Weights of a small masked image model.
Model: 5.37M parameters, arch vit, num experts 8, patch size [8, 8], layers 12, width 192.
Training: soap at rate 0.0015, batches of 128.
Data: trained on retinal OCT scans (Kermany 2017), 98430 training examples, 12.4 epochs.
Rows from block 7 of a small masked image model, named by matrix and row number. Rows with one number within an expert belong to one neuron, the router's apart. Each number is 128 + 32 x the weight over its row's rms, rounded and kept within 0 to 255. All counts start at 0. After the name is the row's rms in percent of the matrix's.
Before each expert's rows are labels from the 100 images, of 14976, where the router gives the expert most weight on average: "responds to" is what is common among them. Only what is clearly more common there than usual is listed. The data: retinal OCT scans (Kermany 2017). In brackets: how many of the 100, against the usual share in percent.
# router: router (model.blocks.7.mlp.router.weight, 8x192, trained with AdamW), inputs 96-191
# up: expert up (model.blocks.7.mlp.up, 8x96x192), inputs 96-191
# down: expert down (model.blocks.7.mlp.down, 8x192x96, transposed), outputs 96-191

# expert 4
responds to: finding: choroidal neovascularization (65 vs 29.4)
router.4 108 [118 169 125 135 120 133 106  64 211  92 131  94 148 145 146  69 172 149  41  98 102 120 200  93 131 176 145 124 163 148 132 130  56 154 149  75 173 128 133  47  50 141 169 138 145 193 106 110 132 131 126 178 108 144 118 146 114 114 101 123 132 128 140  78  93 123 102 154 140  95 124 139  80  76 170 104 145  87 156 104 146 112  39  84 112 131 120 144 138 132 135 110 150 111 175 125]
up.10 104 [151 151 107 147 189 194 106 119  98 138 161 115 139 110 106 122  76  93 147 135 152 172 175 108 120 158 131  96 210 123 134 111 144 128 107  78 101  81  96 105  98 130 189 116  65 186 177 134 135 171 132 136 106 107 111 139 155  87  89 155 204 135 130 115  49 123  95 129 104 143  79 102 148 130 102 137 113  92 116 136 117 112 113 117  84 133 129 106  76  69  83 100 134 184 140  74]
down.10 108 [166 117 122 126 158 119 113 108 145 139 105  73  42 160 186  97 121 137 171  34 119 103  96 132 121 116  74 172  88 129  70  74 168 143  83 155 166 136 130 135  93 152 137 146 148 104  85  96 110  64 189 147 121 109 144 146 125 139 144  46 106 112 125 140 130 155 138 140 142  94 131 148 183 187  93  86 128 144  96 150 104 187 107 151  87 108 107  47 171 171 130 103  99 113 136 108]
up.11 113 [145 109 146 119 157  79 122 122  48 161 108 135 141 103 125 146 176 187 123 113 199 153 102 112 146  53  54 106 128 151 163 175 119 122 135 123  95 112 164 149  89 124 113  91 137 157  89 128 150 165 104 127 131 109 115 113 140  46 158 122 144 122 135 146 110  66 197 129 104  84 127 142 106 100 149  68 130 150 136 127 137 138 147 132 155 148  81  83 110  77 136 139  91 135 111  79]
down.11 098 [106 123 179 142 177 163 131 147 151 110  98 104 125 159 125 101 119 127 111  92 135 106 142 106 148  99 124 139 123 138 113 112 135 116 119 108  95 103 129 127 133  44 149 106 109 106 173 128 122 123 126  96 142 119 196 154 159  82 113 113 113 159 115 155  98  89 192  73  82 190 150 159 114 103 100  72 135 138 119 125 113 119 124 131 109 123 132 139 114 152 185 157 143  78  35 183]
up.12 093 [ 47 177 133  92 105  84 140 132 134  61  82 149 172 170 150 152 131 124  97 128 114 132  61 107 135 110 130 120 167  92 193  67 124  65  81 129 127 154 203 133 104  92 108 169 133 123  97 163 125 176 116 155 117 121 149 165  98 171 174 104 117 176 147  97 109 157 157 108 114  97 113 184  79 133 122 155 136  91 117 136 123 214 145 117  98 137  84 160 113 115  65 133 158 170 116  87]
down.12 101 [117 112  96 113 124 167 186  87 154 119 179  85  66  93 165 120 172 120 155 167  72 163 161  96  97  99  92 106 102 128 155 133 115  92  75 124 162 136 139 138 148 133 148 114 157  64 129 174 129  67 147 112 141 134 156 166 105 138 122 141  93  98 107  48 108 144 130 134  98 169  80 130 128 125 112 136 109 114 143 201 131  93 143 115  74 125 105  49 133 176 165 210  84 129 149 111]
up.13 099 [ 99 151  57 151 101  88  77  91 124 173 150  70 106 141 155  67 155 151  98 130 132 139 164 163 117 164 150 137 196 105 150 144 101 164 113  90  85 150 194 124 115 155 110 106 145 176 162 122 121  99 131 161 152 108  73 143  93  96 118  73 109 163  92 137 113 152 100 166 154 114 103 144 113 108 117 129 144 119 109  97  49 103 135 113 135  64 147  81  79 107  80 114  81 126 172  90]
down.13 097 [ 79 111 113 103 140 117  90 180  90 134 185 150 189  94  88 129 152 131 168 147  89 183 142 124 103 165 165 137 136 140 115 127 103 157 153 228  94  94 122 145 195 114 139 128 102 151 125  99 115 149 170  89 118 148 208 128 138 145 119 177 139 125 131 151 197 128 153 148 114 174 150  92 157  94 138 149 109 111  68 198 209 146 144 127 119 150 110 134 122 126 151  93 206 140 155 144]
up.14 109 [ 75 147  97 112 120 126 139 134 116 186 138 131  98 183 137 149 156  90 120 121  78 182 146 110 191  98 155 131  76  78  93 137 138 119 125  65 119  85 128 122 113  42  90 102 139 140 104 143 173 105 116 158 144 132 175 124 184 166 147 151  88 103 107  81 113 179 143 177 109  57  96 109 141 145 143 120  91 102 159  57 132  85 133  93 147 148  94 164 133 112 132 133 101 116 132 131]
down.14 099 [128  88 157  83 100 230 166  82 110 136 151 122 100 168 139 144 127 142 125 102 166 113 136 122 187 124 100  90 136 104 185  96  73 119  99 133 129 143 168 210 139 147 132 155 128 108 162 203 107 156 178  98 207 130  76 106 132 152 114  64 126 154 170  82 155  96 114 144 119 180 131 146 154 132 123  86  80 105 149 101 124 107 129 142 160 117  83 147 126  99 106 106 154  66 113 166]
up.15 103 [145 149  41 138 127 195 155  39 117 126 161 147  59  89 189 104 119 134 112 125  80  87 105 137 176 148 166 181 194  66 126 173 110 146 138 112 143 140 105 117 104 166 123 163 132 175 142 131 108 103  74 195 111 180 144  97  97  86  88 134  91 156 113  83 134 120 110  83 121 100 137  90  98 124  80 115 114 151 170 146  84  66  81 109 101 171 103 160 106 134  85 124 207 124 135 151]
down.15 106 [125 162 107 168 175  85  94 228 211 127 159 165 133 135  72 155 106 110 164 118 132 100 155 120 130 174  99 154 150 174  36 110 121 176 150 183  92  98 153 144 142 111 122 100 166 153 112 126 127 156  95 148 106 170 109 111 164 116 150  88  93  60 150 120 135 128 187 163 117 102 186 126 120 143 139 132 136 121  88 124 118 162 184 112 194 169 129 132 144 160 148 133 154  76 130 150]
up.16 111 [122  90 155 151 134 149  88  92 131 130 132 112 153 161 136 121 179 119  88 116 109 176 104  69  65 153 158 155 146  97  79 147  79 140  95 136 144 121 107 118  95 108 157 142 134  94  96  91 108 134 146 108 113 100 201  89  96 121 106 173 147 114 142 151  93 116 122 131 147  87 153  98 203  91 145  82 195 116 154 120 102 106  94 119  68  56  87 134 130  85  62 118 167 117 145 138]
down.16 102 [147 117  86 139 148  51 157 147 123 126 107 229 102 110 135  81 133  74 158 149 152 120 123 100 181 163 155 107 135 120 114  75 111  77 120 151 107 158 132  66  88 195 165 168 125 155 133 124 113 119 141 102 169 125 131 165  90 116 170  87 184 144 145 108 110 125 132  87 150  74  88 104 145  95 152 133 115 168 103 113 156 133 151 135 154 107 140 128 144 170 163 120 116 120 105 124]
up.17 107 [ 92 155 161  92 116  76 111 139 138  70 125 149 140 143 106 187 137 121 132 131 134  74  82 102 156  33 123 155 137 124  74 132 101  85 116  99 124 121 170 108 156 134 129 114 162 167 126 118 114 185  68 156 113 150 148 134 140 157 162 146  87 152 130 148 135 128 156 107 153  84 160 156  58 117 162  63 150 147  81 177  58  97  69 138 132 150 142 114 125 128  76  95 122 134  73 156]
down.17 104 [ 94 124 103  72 192 188 101 171 129 169 112 114  94 165 169  89 146 165 109 107  65  92 132 189 123 171 177 162 126 139  98 162 133 141 181 140 177 132 197 119 145 100 135 135 192 101 183  35 133 130 114 140 135 166 153  98 115 101 113 166  78 149 183 126 142 136 205  93  62 169 125 116 161 167 137 177 103 129 110 108 109 145 113 134 158 126 197 201 140 163 167  88  96 114 108 127]
up.18 094 [ 88  69 159 135  96 125  94 103 177 127 123 113 123 100  55 144 147 106 124 142 127 199 122 138  97 124 106 183 128 160 116 100  64 132 139 102  78 136 133 121 150 152  92 103 130 131  93 124 128 130  95 126 132 144 137 117 129 110  90  98 135 149 171 140 185 156 151 161 169 130 179 150  97 131 115 134 149 215 110 110 188 101 184  91 113 148 133 105 139 174 136 121  85 174 126 194]
down.18 096 [136 118 135 100 135 102 137 187 187 128  66  68 108 140 129 113 162  79 156 120 111 144  71 104 109 177  95 135  94 166 193 115 179 136 146 149 101 105  80 196  72 117  90 103 155  28 157 148 151  96 149  91 108 122 231 150 143 111 136  49 105 129  91 158 115 118 117  93 129 192 111 148 160 120 183 142 130  78 175 148  88 122 154  64 128 155 146 144 134 107  95  99 181 111 123  79]
up.19 104 [144  93 107 137  89  94 174 108 133  91  95 115  79 163 114 147 213  89 117 147 117 156 141 116 138 118 129 142  97 111 123 140 105 198  97 183 121 123 139 129  69 150  83 177 122 133  42 141 145 102  63 145 114 118 195 126 163 195 132 159 107 109 115 160 182  85 124 188 116 153 112 126 175 136 129 100 133 157 139 133 191 118 116 151 151 119 104  95 115 109 154 165  94 112 114 128]
down.19 101 [ 68 107 166 134 101 151 131 152 117 130 149 102 115 135  88 192 170 126 130 151 100 159 178 143 120 110 132 111 159 179 123  81 194  89 155  97 116  35 121 182 131 147 117  71 133 116 160 151 134 160 140 208 123 104 107 101  73 118  84 174 114 180 122 122  68 162 137 136 168 109 107 142  93 167 169 140 142 143 167  63  83 131 162 135 163 124 185  80 146  85 136 127  97 189  60 123]
up.20 097 [147 138  81 100 134 151 176 131 156  85 115 146 136  97 102 156 110 101 102 137 117 132 163 137 103  96 155 179 151 133 106 159  51 171 118 155 102 123 124 101  72 160 111  68 124 106 145  71 143 125 120 153 123 175 169 145  98 177 142 124 140 130 111 108 135  65  90  79 106  82  87 106 101 127 157 121 101 115 140  91 155 121 118 143 126 142  90 137 124 104  87 120 166  73 103 175]
down.20 104 [101 166 157 156 143 128  86  66 159 150 132  71  83 177 107 152 141  78 145 143 101 131 131 163 116 170  59 134 104 113 186 102 135  53 113 145 141 155 132 165 124 149 103 145 120 106 122 131 100 159 124  96 110  66  74 156  91 138 156 101 153 122 162  93 102 157 133 175 110 132 160 103 163 100 176 102  92 137 165 104 166 109 134 127 110 151 174 175  98 125 138  99 123 141 109 149]

# expert 5
responds to: finding: choroidal neovascularization (59 vs 29.4)
router.5 101 [103 174 121 101 117  92 106 127 122 103 126 106 108 132  96 110 111 117 207 135 176  63 111  88  83  92 115  98 146 173 109  98 108 152 177 168  80  92 115  74 129 125  91  59 128 117 145  96 159 145 139  96 139 133 128 123 134 156 110 142 146  96  77 172 166 136 122 102 119 156 107 129 141 139 153 149  98 141  88 114 140 113 175 163 178 115 106 104 189  97 133 146  73 125 150 150]
up.10 119 [140 148 162  98 127  84 139 133 112 143 138 159 109 135  93 150  66 141 163 139 158 150 165 152 129 113  64 108 147 103  91 147 115 100  94 127 159 113  63 179 129 116 148 127 103 118 102  45 169  76 148 136 123  44 123 153 119 108 137 127  84 124 169 130 149 101 163 171 124  54 191 105 159 113 124 125 140 110 143 179 139 100 184 124 121 182 122  98 124 184 114 155 120 139  84 107]
down.10 101 [101 164 132 133 103 151 138 138 157  88 135 122  83 117 117 120 144 121 118  77  74 142 170 147 138 152 204 133 112  76 144 101 146  87 141 156 193 159 149 150  93 124 115 121  91 182 166 168 108 145  94 113 118  60 168  79 118 103 155 105  82  80 167 170  80 122 105 107 128 134  79  96 149 192 145 100  81 165  64 140 152 103 122 110 155  67 121 102 115 129 145 124 150 106  99 138]
up.11 079 [114 112 121  86 113 174 134 120 117 136 113 156 193 125 129 187 157  97 126 213 176 106 113  83  87  99 171 169 143 150  64 143 137 126 139 132 114 104 105 125 125 103 142 113 109 155 148 140  98  87 141 130 173 140 140  97  95 131  88 137 112 164 164 166 148 124 140 103 109 155  58 117 127 120 174 183  92  42 173 102  61 112 103 153 156  76  81 120  92 132 241 162 154 182 136 121]
down.11 077 [ 75 117 120 154  80 151 144 153 134 130 170 116 115  86  82  97 133 111 100 158 157  90  92 162 147 125 135 113 123 137 123 141 135  77 161 141 120 158 180 111  87  95 197 115 163 112 108 117  45 134  53 137  85 120 190 164  58 118 149 119 147 100 112 126 125 113 125 140 168  80 128  98 132  91 123 139 129 130  94 127 100  78 107  91 225 132 112  58 190 154 102  90 113 118 131  78]
up.12 098 [111 182 138 124 109 154 133 150 164  96  82 105 126  98  86 122 103 162 165 143 148 117  91 113  70 173 109 150 188 133 106 106  91 111 106 186 116  85 143  96  81 155 144 145 110 106 164 103 135  90 142 125  53 150 141 131 132 144 132 133 114 209 157 119 127 149 166  97 163 112 171 111 125 112 142  63  75 179 100  72 131 147 116 135 153 123 159 116 179  89 175 148 109 182 197 189]
down.12 105 [152  67 183  77 104 143 104  88 120 103 159 106 103 154 161 158 133 175 144 112 110 102 179 113 185 132 110 133 109 116 140 135 110 156 155 162 146 150 140 130 136  86 154 137 112  98  48 173 174 120 157 113 166  97  82 158 148 142  90 169 135 105 104 149 135 102 112 160 105 131 104 109 161 157 145 119 186 140 171 107 128 138 139 103 182  88 140 108 135 156 118 131  98 123  86 111]
up.13 094 [102 163  57 142  62 108 110 102  66 137 144 119 136 158 166 117 131 137  79 180 150 111  96 193 151  87 126 167  87  80 122 105 119  70 157 157  94 164 119 172 153 176 124 110 181 110 159 181  96 130  97  60  73 129 103 150 169 119 163 147  90 145 101 113  89 180 133 149 127 105 149  66  89 132 133 139  99 192 107 173 138 106 100  93 168 135  90 114 149  90 128 160 146 105 120 140]
down.13 089 [168  92 111  63 162 107  90 121 166  56 100 102 129 133 121 122  87 115 138  66 117 128 143  85  99 157 120  58 143 169 138  80  90 154  76  77 161  48 156 117 105 183 102 156  73 114 129 112 177 139 196 181 111  43 147 139 109 160  76 102 149 150 195 108 174  83 133 111 103 173  97 187 133  80 193 140 103 136  60 136  79 116 133 176 141 170 199 139 132 113 122 166 110 138 140 128]
up.14 113 [108  92 129  80 108 124 156 121 105 157 161 113 155 136  97  97 159 160 141 109 200 121 165 140 166 102  96 166 159  71 135  92  95  93 137 146 153  96 109 128 180  66 127 104 165 122  96 164  68 132 151 112 172 115 171 149  99 171 174  90  95 125 152 126 150 119  89 109  94 100 129 160 170 135 132 176 192 109 105  74 122 120 145 132 154 170  74  75 119  96 117 163 143 168 106 124]
down.14 115 [ 98 119 122 179 108 125 117  95  95 114  90 115 138 153 155  95 102 143 132 198 118 163 107  42  59 118 148 146 180 127 176  99  78  78 139 131 167  94 139 101 108 160 129 189  66  88 182 114 111 195 154  88 140  97  97 122 107 106 142 159 157 104 158  78 118 153 141 145 100 130 174 112 115 158 143  59 120 113  98 157  75 119 174 110 125 141 134 129  98 123 157  79 148  50 168  90]
up.15 107 [138 129 134 196 118 126 138 148 136 125 147 154 131 172 122 155  90 165 152 102 152  91  91 197 115 134  98 159 105 146 114 149 140 130 137 166 116 107 150 151 125  68 144 144 138 174  70 119 169  81 125 123 118 192 114 138 204 121  88 109 139  63 137 114 149 128 150 181 109  87 163 114 126 179 185 112 176  85 137 146 159  96 120 127 144  98  98  77 144 128 145 129 151 140 127 178]
down.15 099 [109 105 136  63 163 115 125 121 113 143  82 105 102  98 179  96  97 149  88 161 112 156 179  87  72 100 106 124 124 177 103 147  96 111 101 128 116 113  93 116  94 152 150 164  99 169 166 155  58 145  69 160 136  64  97  97  85 143  97 172 114 135 152 136 153  57 133  92  87 139  80 164 116  79  54 165 126 112 136 148 152 169 124 107 116 131 114 185  84 168  28 114  95 131 160 162]
up.16 112 [113 151 116  54 155 131  95 143 115 118 185 128 102 158 115 159 169 105 159 194 184 162 106  93 148  90 120 104 118 111 154 163 156 111 112 136 146 157 108 143 114 144 155 138 151 113  64 121 102 121  88 123 101 111 157 179 185  99 189  94 138 110 121 138 119 152 132 169 204 115 136 162 138 170  45  81 113 171 128 112 123 175 128 129 203  88 123 126 126  97 123 153  71 106 114  97]
down.16 098 [118 182  94 126 177 171 135 112 164 107 108 167 112 144 122  55 129 193 192  99 152 164 108 128  80 130 133 129 176  76 154 131  89  44 109 139 186 152 115 166 124 155  68 117 110 126 150 209  90 135 131 174 119  99 177 137 121  55 127 162 167 173 214 118 129  50 130 144 144 120 134  93 142  90 125 100 139 168 119 155 138 158 131  90 162  94 136 107 120 142 114  94 203 161 106 167]
up.17 098 [118  63 119  88 118  88 145 135  74 138 114 119 104 170 126 144 109 124 113 132 131 164 162 174 154 208 104 150 115 194 148 206 115 115 100 131 113  88 120 138 100 108  28  98  60 145 139 138 100 134 144 122 154  83 177 114 158 170 120 176 137 177  87 204 126  74 141 128  90 138 173 175 147 142 173 106 157 144 118  99 121 107 163  98 157  67 161 140 136 149 107 141 119  97 150 124]
down.17 098 [177 192 142  97 104 140 114 149 161 111 144 193 164  95  80  86  87 180 128 145 118 133 126  81 158  68 144 103  79  80  83  68 133 156 175 140 129 157 188 163 128 155 152 121 126 131 152  47 163 127 141  68  77 104  85 118 129  80  89 135  78 156 127 113 126 165 140 133 180 175 100 133 158 132 111 201 105 149 167 161 171 176 122 142  95 157 117 120 115  95 152 139 161 187 155 102]
up.18 103 [124 142 219 115 106 114 101 175  83 177 158  99 183 124 145 123 189 154 108 119 127 118 138  96 169  81 173 138  93 173 115  84  97 118 139 169 127 121 197 106 186 171  39 136 143 175  94 135 117 117 120 115 177 112 119 116 150 152 168 132 156 142 125 131 126  72 105 150 102 110  85  70 151 100 105 126 122 144 181 151 154 110 135  96  88 110 123 133  89 128 114 174 172  87 124 173]
down.18 095 [115 149  86 156 168 121 170  89 191 102 139 160 103 113 119 115  78 151 149 164 129 122 120  77 102 134 123 110 129 160 142 135 156 152 186 108 130  61  94  95 121 107 166 167 143  98 108  98 137 149 144 111 107 121 124 176 120 185 127 178 145 184 102 154 152 148 201 120 140  88 196 102 100 138 150 113 146  83 158 187 130 133 146 148 161 163 100 106 169 193 138  77  95  88 103 174]
up.19 119 [128 155 128 124 113  94 102 123 150  81  97  86 160 181 128 147 163 159 162 163 134 119 131 120 168 137 120 153 119 110 109 126 102 134 129 102 105 137 180  71 134 126 109 139 142 100 140 156 121 139  65 170 113 121 132 132  95 114 125 184 171 150 174  92  90 150 150 175 133 101 133  99  97 123 140 142 147 113 147 176 122  98  56 160 143 123 108 103 126 106 230 162 126 126 119 104]
down.19 107 [122 141 146 153  83 113 180 151  90  73  58 107 149 117 164 182 139 178 172 119 102 132 161 112 137 148 107 116 134 104 145 137 143 101 164 123 120 160 188  80 128 100 200 133 131 128 114  94 115 130  76 143 128 187 199 142 130 178  57 143 112 108 146  89 124 148  93 198 124 147 167 157  81  60  80 145 119  94 119 144 137  92 137 120 154 118 142  92 123 134 148 112  74 146 107  39]
up.20 112 [146 122 150 172 131 164 174 192  80 150 147 100 126 144 124 130 157 120 149 173 129 136 104 120 152 111  90  92  89 135  75 134 147  86 142 135 171 140 185 163  68 175 178 161 139  65 116  74 126 109 114 141 142 141 116 174 119  91  69 121 204 169 121 102 123 123  86  79 142 144 117  89  95 150  61  83 145 170 104 128 152 116 137 136 159 142 171 189 137  72 153  74 116 155 150 127]
down.20 120 [ 87  94 178 112 113 120 143 156 156 127  85  92 149 105 165  58 135 107 172 104  79 141 142 136 105  96 135 123  83 165 145 116  83 189  94 154 149  78 132 114  94 148 165 126  63 127 124  63  96 181 114 168 126 105 166 156  94 141 103 131 144 173 156 174 161 191 141 119 146  90 139 138 138  82 119 179 127  98 102 133 105 133 137  66  80 121 109 117  87 143  95 113 122 103 143 104]

# expert 1
responds to: finding: diabetic macular edema (29 vs 11.7)
router.1 096 [151  94 121 141 109 157 149 138 131 151 117 176  69 112  91 165 112  46 191 195 111 154  98 172 114  80 180 114 157  77  91 118 133  64 149 113 135 179  83 202  95 126 153 185 138  53 124 164 113 137 141 122 103 168 155  92 131 118 141 139 135 159 149 183 105 110 146 136 134 133 115  75 147  98 149 112 150 115 138 185 147 134 148 116  62 119 141  73 125 175 126 139 146 154 100 185]
up.10 097 [132 106 103 132 114  83 152 145 108 122  83 144  62 203 147  96 151 158 130  66  99 105 157  77 144 113 110 157 119 163 165 133 169  85 150 132 116  96 117 109 116 143 142 144 157 118 149 133  97 150  97 158  96 134 180 178 107 187 114 105 122 118 122 139  99 139 144 190 108 145 113 150 163 180 165 140  85 158  97 146 136 137 131 130  74 142 119 130 122  76 153  85  90 120 120 208]
down.10 105 [ 98 114 176 132 130  43  99 167  90 127 154 118 133  83 151 185 123 101 142 101  89 172 152 117 166 126 173  99  83 160 191 146 119 146 160 168 120 157 174  94 119 117 137 113 133 158 138 129 133  92 141  92 116 146 133 169 130 147 137 178 145 180 213 179 106 135 107 131 127 122 103 141 182 113  94  93  91 161  42 112  83 110 129 103 107  73 109 106  98 134 139 127 137 139 132  91]
up.11 097 [167 108 123  95  69 147 140 100 113 144 110 133  90 183 137  80 157  60 169 192 121  81 120 136 209 122 102 147 166 129  99 136 107 107 199 158 102 157 151 126 168  78 104 110  82 132 143 147 106 103 138 109 170 119 132  95 108  89 118 148 163  93 135 137 225  80  92 122 156 119  83 149 114 118 151 131 143 130  89 153  87 120 127 151 127 149  67  90 189 132 140  84 156 145  94  62]
down.11 100 [135 133 148 156  73 158 166 130 162 116 109 125 135 159 112 102 150 143 124 187 104 183 101 132 127 130 156 172 103 147 119 185  89 151 106  98 111 147  97 132  99 191 165 147 212 125 163 176 126 166 143 116 154 128  53 126  99 166 131 111  55 120 181 139 141 118 140 152 122 174 121 150 151 121 130 148 162  58 190 130 141 122 137 175  75  55 131 101 120  93 161 107 114 129 106  67]
up.12 099 [112 128 107 124 155 105 116 170 116 122 134 125 128 167 155 115  78 136  64 126 158 118  83 148 128  56 177 134 139 124 161 131  71 107 172 175 101 101 153 169 170 135 102 101 115  66 157 164 100  86 113 138  81  91 132 128 142  83  93 118 154 169 118 115 124 115 139 126 173 179 134 192 107 132 130 203 179 196 179 132 139 155 147  66 103  91  92 131 129 102  90 176 117 135  62 166]
down.12 091 [134 148  91 155 141 132 151 140 106 144  76 173 133 123 106 199  97  78 116 126 165 162 118  54 115 171 163 147 147 134 121 136 147 113 116 127 120 108  83 113 104  98  91  58  49 125 111 161 104 160  81 140 104 154 147 120 100 141  73 136 127 158 163  94 117 191 126  99 122  91 210 119 122 175 138 118 122 143 149  94 183 119 121 173  76 211 121 175 145 118 102 124 118 170 117 134]
up.13 090 [148  96 120 116  87  70 141 140 103 186 143 124 118 138 139 139 189 116 129  99 194 168  99 154  87 172 101 178 181  81  65  67 127  51  61  86 137 192 137 115 127 104 129 100 165  69  78 150 123 126 123 133 117  84 131 186 144 147 136 154  88 123 122 164  79 148 145  99 123 137 116 129  63 129  96 172  84 138 115 157 114 171 106 188 116 137 136 167  78  95  71 131 138 112 117  93]
down.13 118 [120 191 113  84 109 134 124 185 148 100 103 165 189 146 133 106  95 141 100 177  87 101 150 127 134 121 213  99  80 154 190 138 136 166 192 158 162 110 132 118 142 113 146 157 149 163 159 125  94 178 175 145 101 152 119 175 125 100 126 123 137  80 125 137 151 116 160 164 143 141 174 119 183 106 100 105 104 106 170 112 171 132 124 107 112 143 102 108 149 118 154 119 117 163 148 168]
up.14 096 [120  68 191 106 105 130  96 127  85 104 122 153 181 203 128  70 151  80 127 173 142 150 169 188 157  99 149 151 103  86 113 160 139  85 124 202 142  77 151 116  76 116 183 182 163 136 126 138 143 101 109 141 125 102  89 113 149  88 163 124 133 131 153  99 148 150 101 100 101  51 134 153 124 128 118 157 142 117 144 112 139 158  41 107 155 112 106 132 118 113 133 177 136 130 126 129]
down.14 099 [126 104 133 161 169 167 108 161 178 133 166  90  37 136 130 167  82 150 127 137 134 105 116  83 120 163 118 106 207 110 153 132  89 124 147 178 118 144 110 128 148 126 145 124 140  86 154 101 106 163 183 167 103 113 139  75 124  52 115 154 127 151 104 115 176 130 132 133 190 112 164 118  80 171 165 130 136 155 161  96 122 147 140 159 132 110 103 123 166 127 132  61 188 146 109 112]
up.15 102 [125 140 131 172 170 132 174 132 145  81 129 191 139  98 162 101 143 165 116 107 146 181  81 173 149  90 146  60 143 106  80 116 151 100 143 116 156 101 152 172 107 174 130 119 130 117 144 145 128 164 106 100 132 138 140 107 135 102  71 158 101  98  26 107 142 108 149  61 132 110 102 135 106 175  72 113 147 107 164 183 126 154  82 153 101 119 103 112 146 174 124 169 142 144  97 100]
down.15 094 [134 174 159  93 161 114 113  83 120 129 163 161 117  88 201 132 113 134 162  97  92 127 134 166 140 152 138 171  97 167 101 204 165 131 111 156 149 195 113 117 137 108  93 131  88 101 119 112  97  86 126  80  85  82 128 171 125 131 115  90 154 184 117 112 103  94 145 208 137 140  69  52 144 121 124  92 138  58  91 126 166  92 120 118 101 124 111 127 116 110 117  54 141 132 134 160]
up.16 101 [127 181 128 129 139 152 127 122 164 153 151 125 101 115 136 160 107 129 106 139 165 143 149 139 179  69 114 138 103 123 129 169 147 135  80  71 174  88 121 150  74 184  97 110 104 152 142 119 175 128 156 118 120 112  78  74  88 131 117 156  97 114  94 108 147  70 120 102 143 121  91  90 202 149 193 164 125 114 163 246 125 145 116 112 123  70 139  91 159 175 110 149  71 138 160 124]
down.16 095 [155 121 147 113  90 157 185 138 112 151 191  99 173 124 163  88 136 105 131 139  62  72 121 167 172 134 172 138  85 150 162 100 141 121 171 137 111 143 128 113 113 151 124 144 146 135 125 152  91 172 108 137 112  99 117 173 105 137 207 125 137 103 130 114 147 153 149 127 137  77 138  90 165 110 124 187 168 109  91 104  59 149 132 194  85 111  91  83  99  50 165 149 193  91 136 120]
up.17 100 [178 137 115 101  74 122 118 172 136 138  80 176 136 145 167 132 174  83 175 121 144 190 157 124 159 105 127 124 148 104 138 117 130 144  97 161 165 146 149 121  86 153 118 162  99 119 110 174 168 111 118 152 133 172 121 114 150 177 147 107 116 158 167 181 157  65 132 153 146 109 105 125 105 144 141  99 149   6 134 219  71 125 117 151 124  71 127 142 124  67 114  92 128 132 141 236]
down.17 083 [135  80 196 161 136 102  69 106  89 126 209 118  85 123 104 185 144 185 127 124 169 111 112 133 128 170 126 162 142 145  73  99 190 122 114  69 124 154 109 133 176 132 103 109 143 111 122 121 145 134 140 104  97 109  87 140  59 134 133 132  81 125 118  79 154 164 131 111  96  89  87 124 102 155 143 126 106 140  99  93  85 161 123 108 174 163 115 155 158 130 114 139 124 125 153 107]
up.18 102 [152 100  82  76 157 141 170 107 107 132  88 158 175 147  77 117 151 105 154 159 144 156  96  93 206 123 111 121 127 126 150 155  94 148  53 118 156 144 140 111  95 110 149 122 216 183 111 153 173 126 133 147 136 113 114  41 128 138 127 153  90  76 155 138  66 149 148 122 181  80  77 114  99 163 181 143 151 159 103 107 132 121  81 118 118 103  75 113  79 188  84 104 144 138 152 152]
down.18 105 [162 152  62  97 149 121 140 120 136 119  51  90  91 140 127  91 127 136  81  85 100 123 159 144 138 174 159 111  60  97  61 114  73 122 160 150 118 169 130 143 100  99 123 139  84 160 127 129 145 122 103  41  75 141 178 136 109 127 133  80 117 132 123  97 157 101 103 138 114 112 147 115 168 114 133 157 132  94 160 126 148  56 167 110 130 170 140 200 134  91 207 100 153  47 137 142]
up.19 109 [159 141 114  99  51 124 154 175 112  87 104 143 137 105 110 102 161 100 180 158 153 125 180  67 141 158  86 122  54  83 111 186 141 114 139  58 192  78 143 131 139 181 126 161 139 145 113 121 134  97 166 107 105 116 137  95 181  97 124 195 163 100 131 167  48  56  31  91 135 142 161 178 138 137 154 137 180 104 106 133  82 154 113 113 122 145 173 155 142 110  97 161  86 146 164 163]
down.19 098 [ 77 114 190  94  78 138 120 131 161 151 122 113 103 126 157 111 125 144 135 175  92 155 129 126 171  96 112 165 129 123 131  42 157 136 125 201  33 182 128 137 110  97 176  80 119 113 174 133 173 130  99 124 123  84 201 146 134 166 112 120 152 167  92 142 130 117 137 186 126 123 101  89 116 159  67 150 144  87 178 100 162 111 175 113 151  96 147 130 167 196 108 170 145  72 132  91]
up.20 112 [ 88 165  72 119 101 156 158 126  96 103 151 125 124 135  22 149 101 109 152 121 178 143 162  70 203  53 119 122 161 113 112 138 137 163 146 108 110 111  87 152 158  71  75 121 124  98 176 170  88 203 126 117 152 171 126 134  97 161 102 117  98  73  67  53 133 131 144 160  76 161 133 130 155 157 167 182 134 119 142 123 116 172  89 106 176 119 148 130 132 162 110 192 143 100 156 152]
down.20 089 [116 142 112 166 170 121 131 120 124  92 141 144  99 140 206  88 194 140 148 114 164 130 111 190 151 177 141 165  67  79 104  96 187  45 120 123 185 136 140 131  79 152 198 121 133 120  99 116 109 171 148 128 121 121 143  86  38 102 149 128 177 158 152 128 187 129 137  87 175 136 101 133 121 128 153 160 121 114 118 170 140 152 106 123 139 109 117 130  91 152 143 128 193 167  57 165]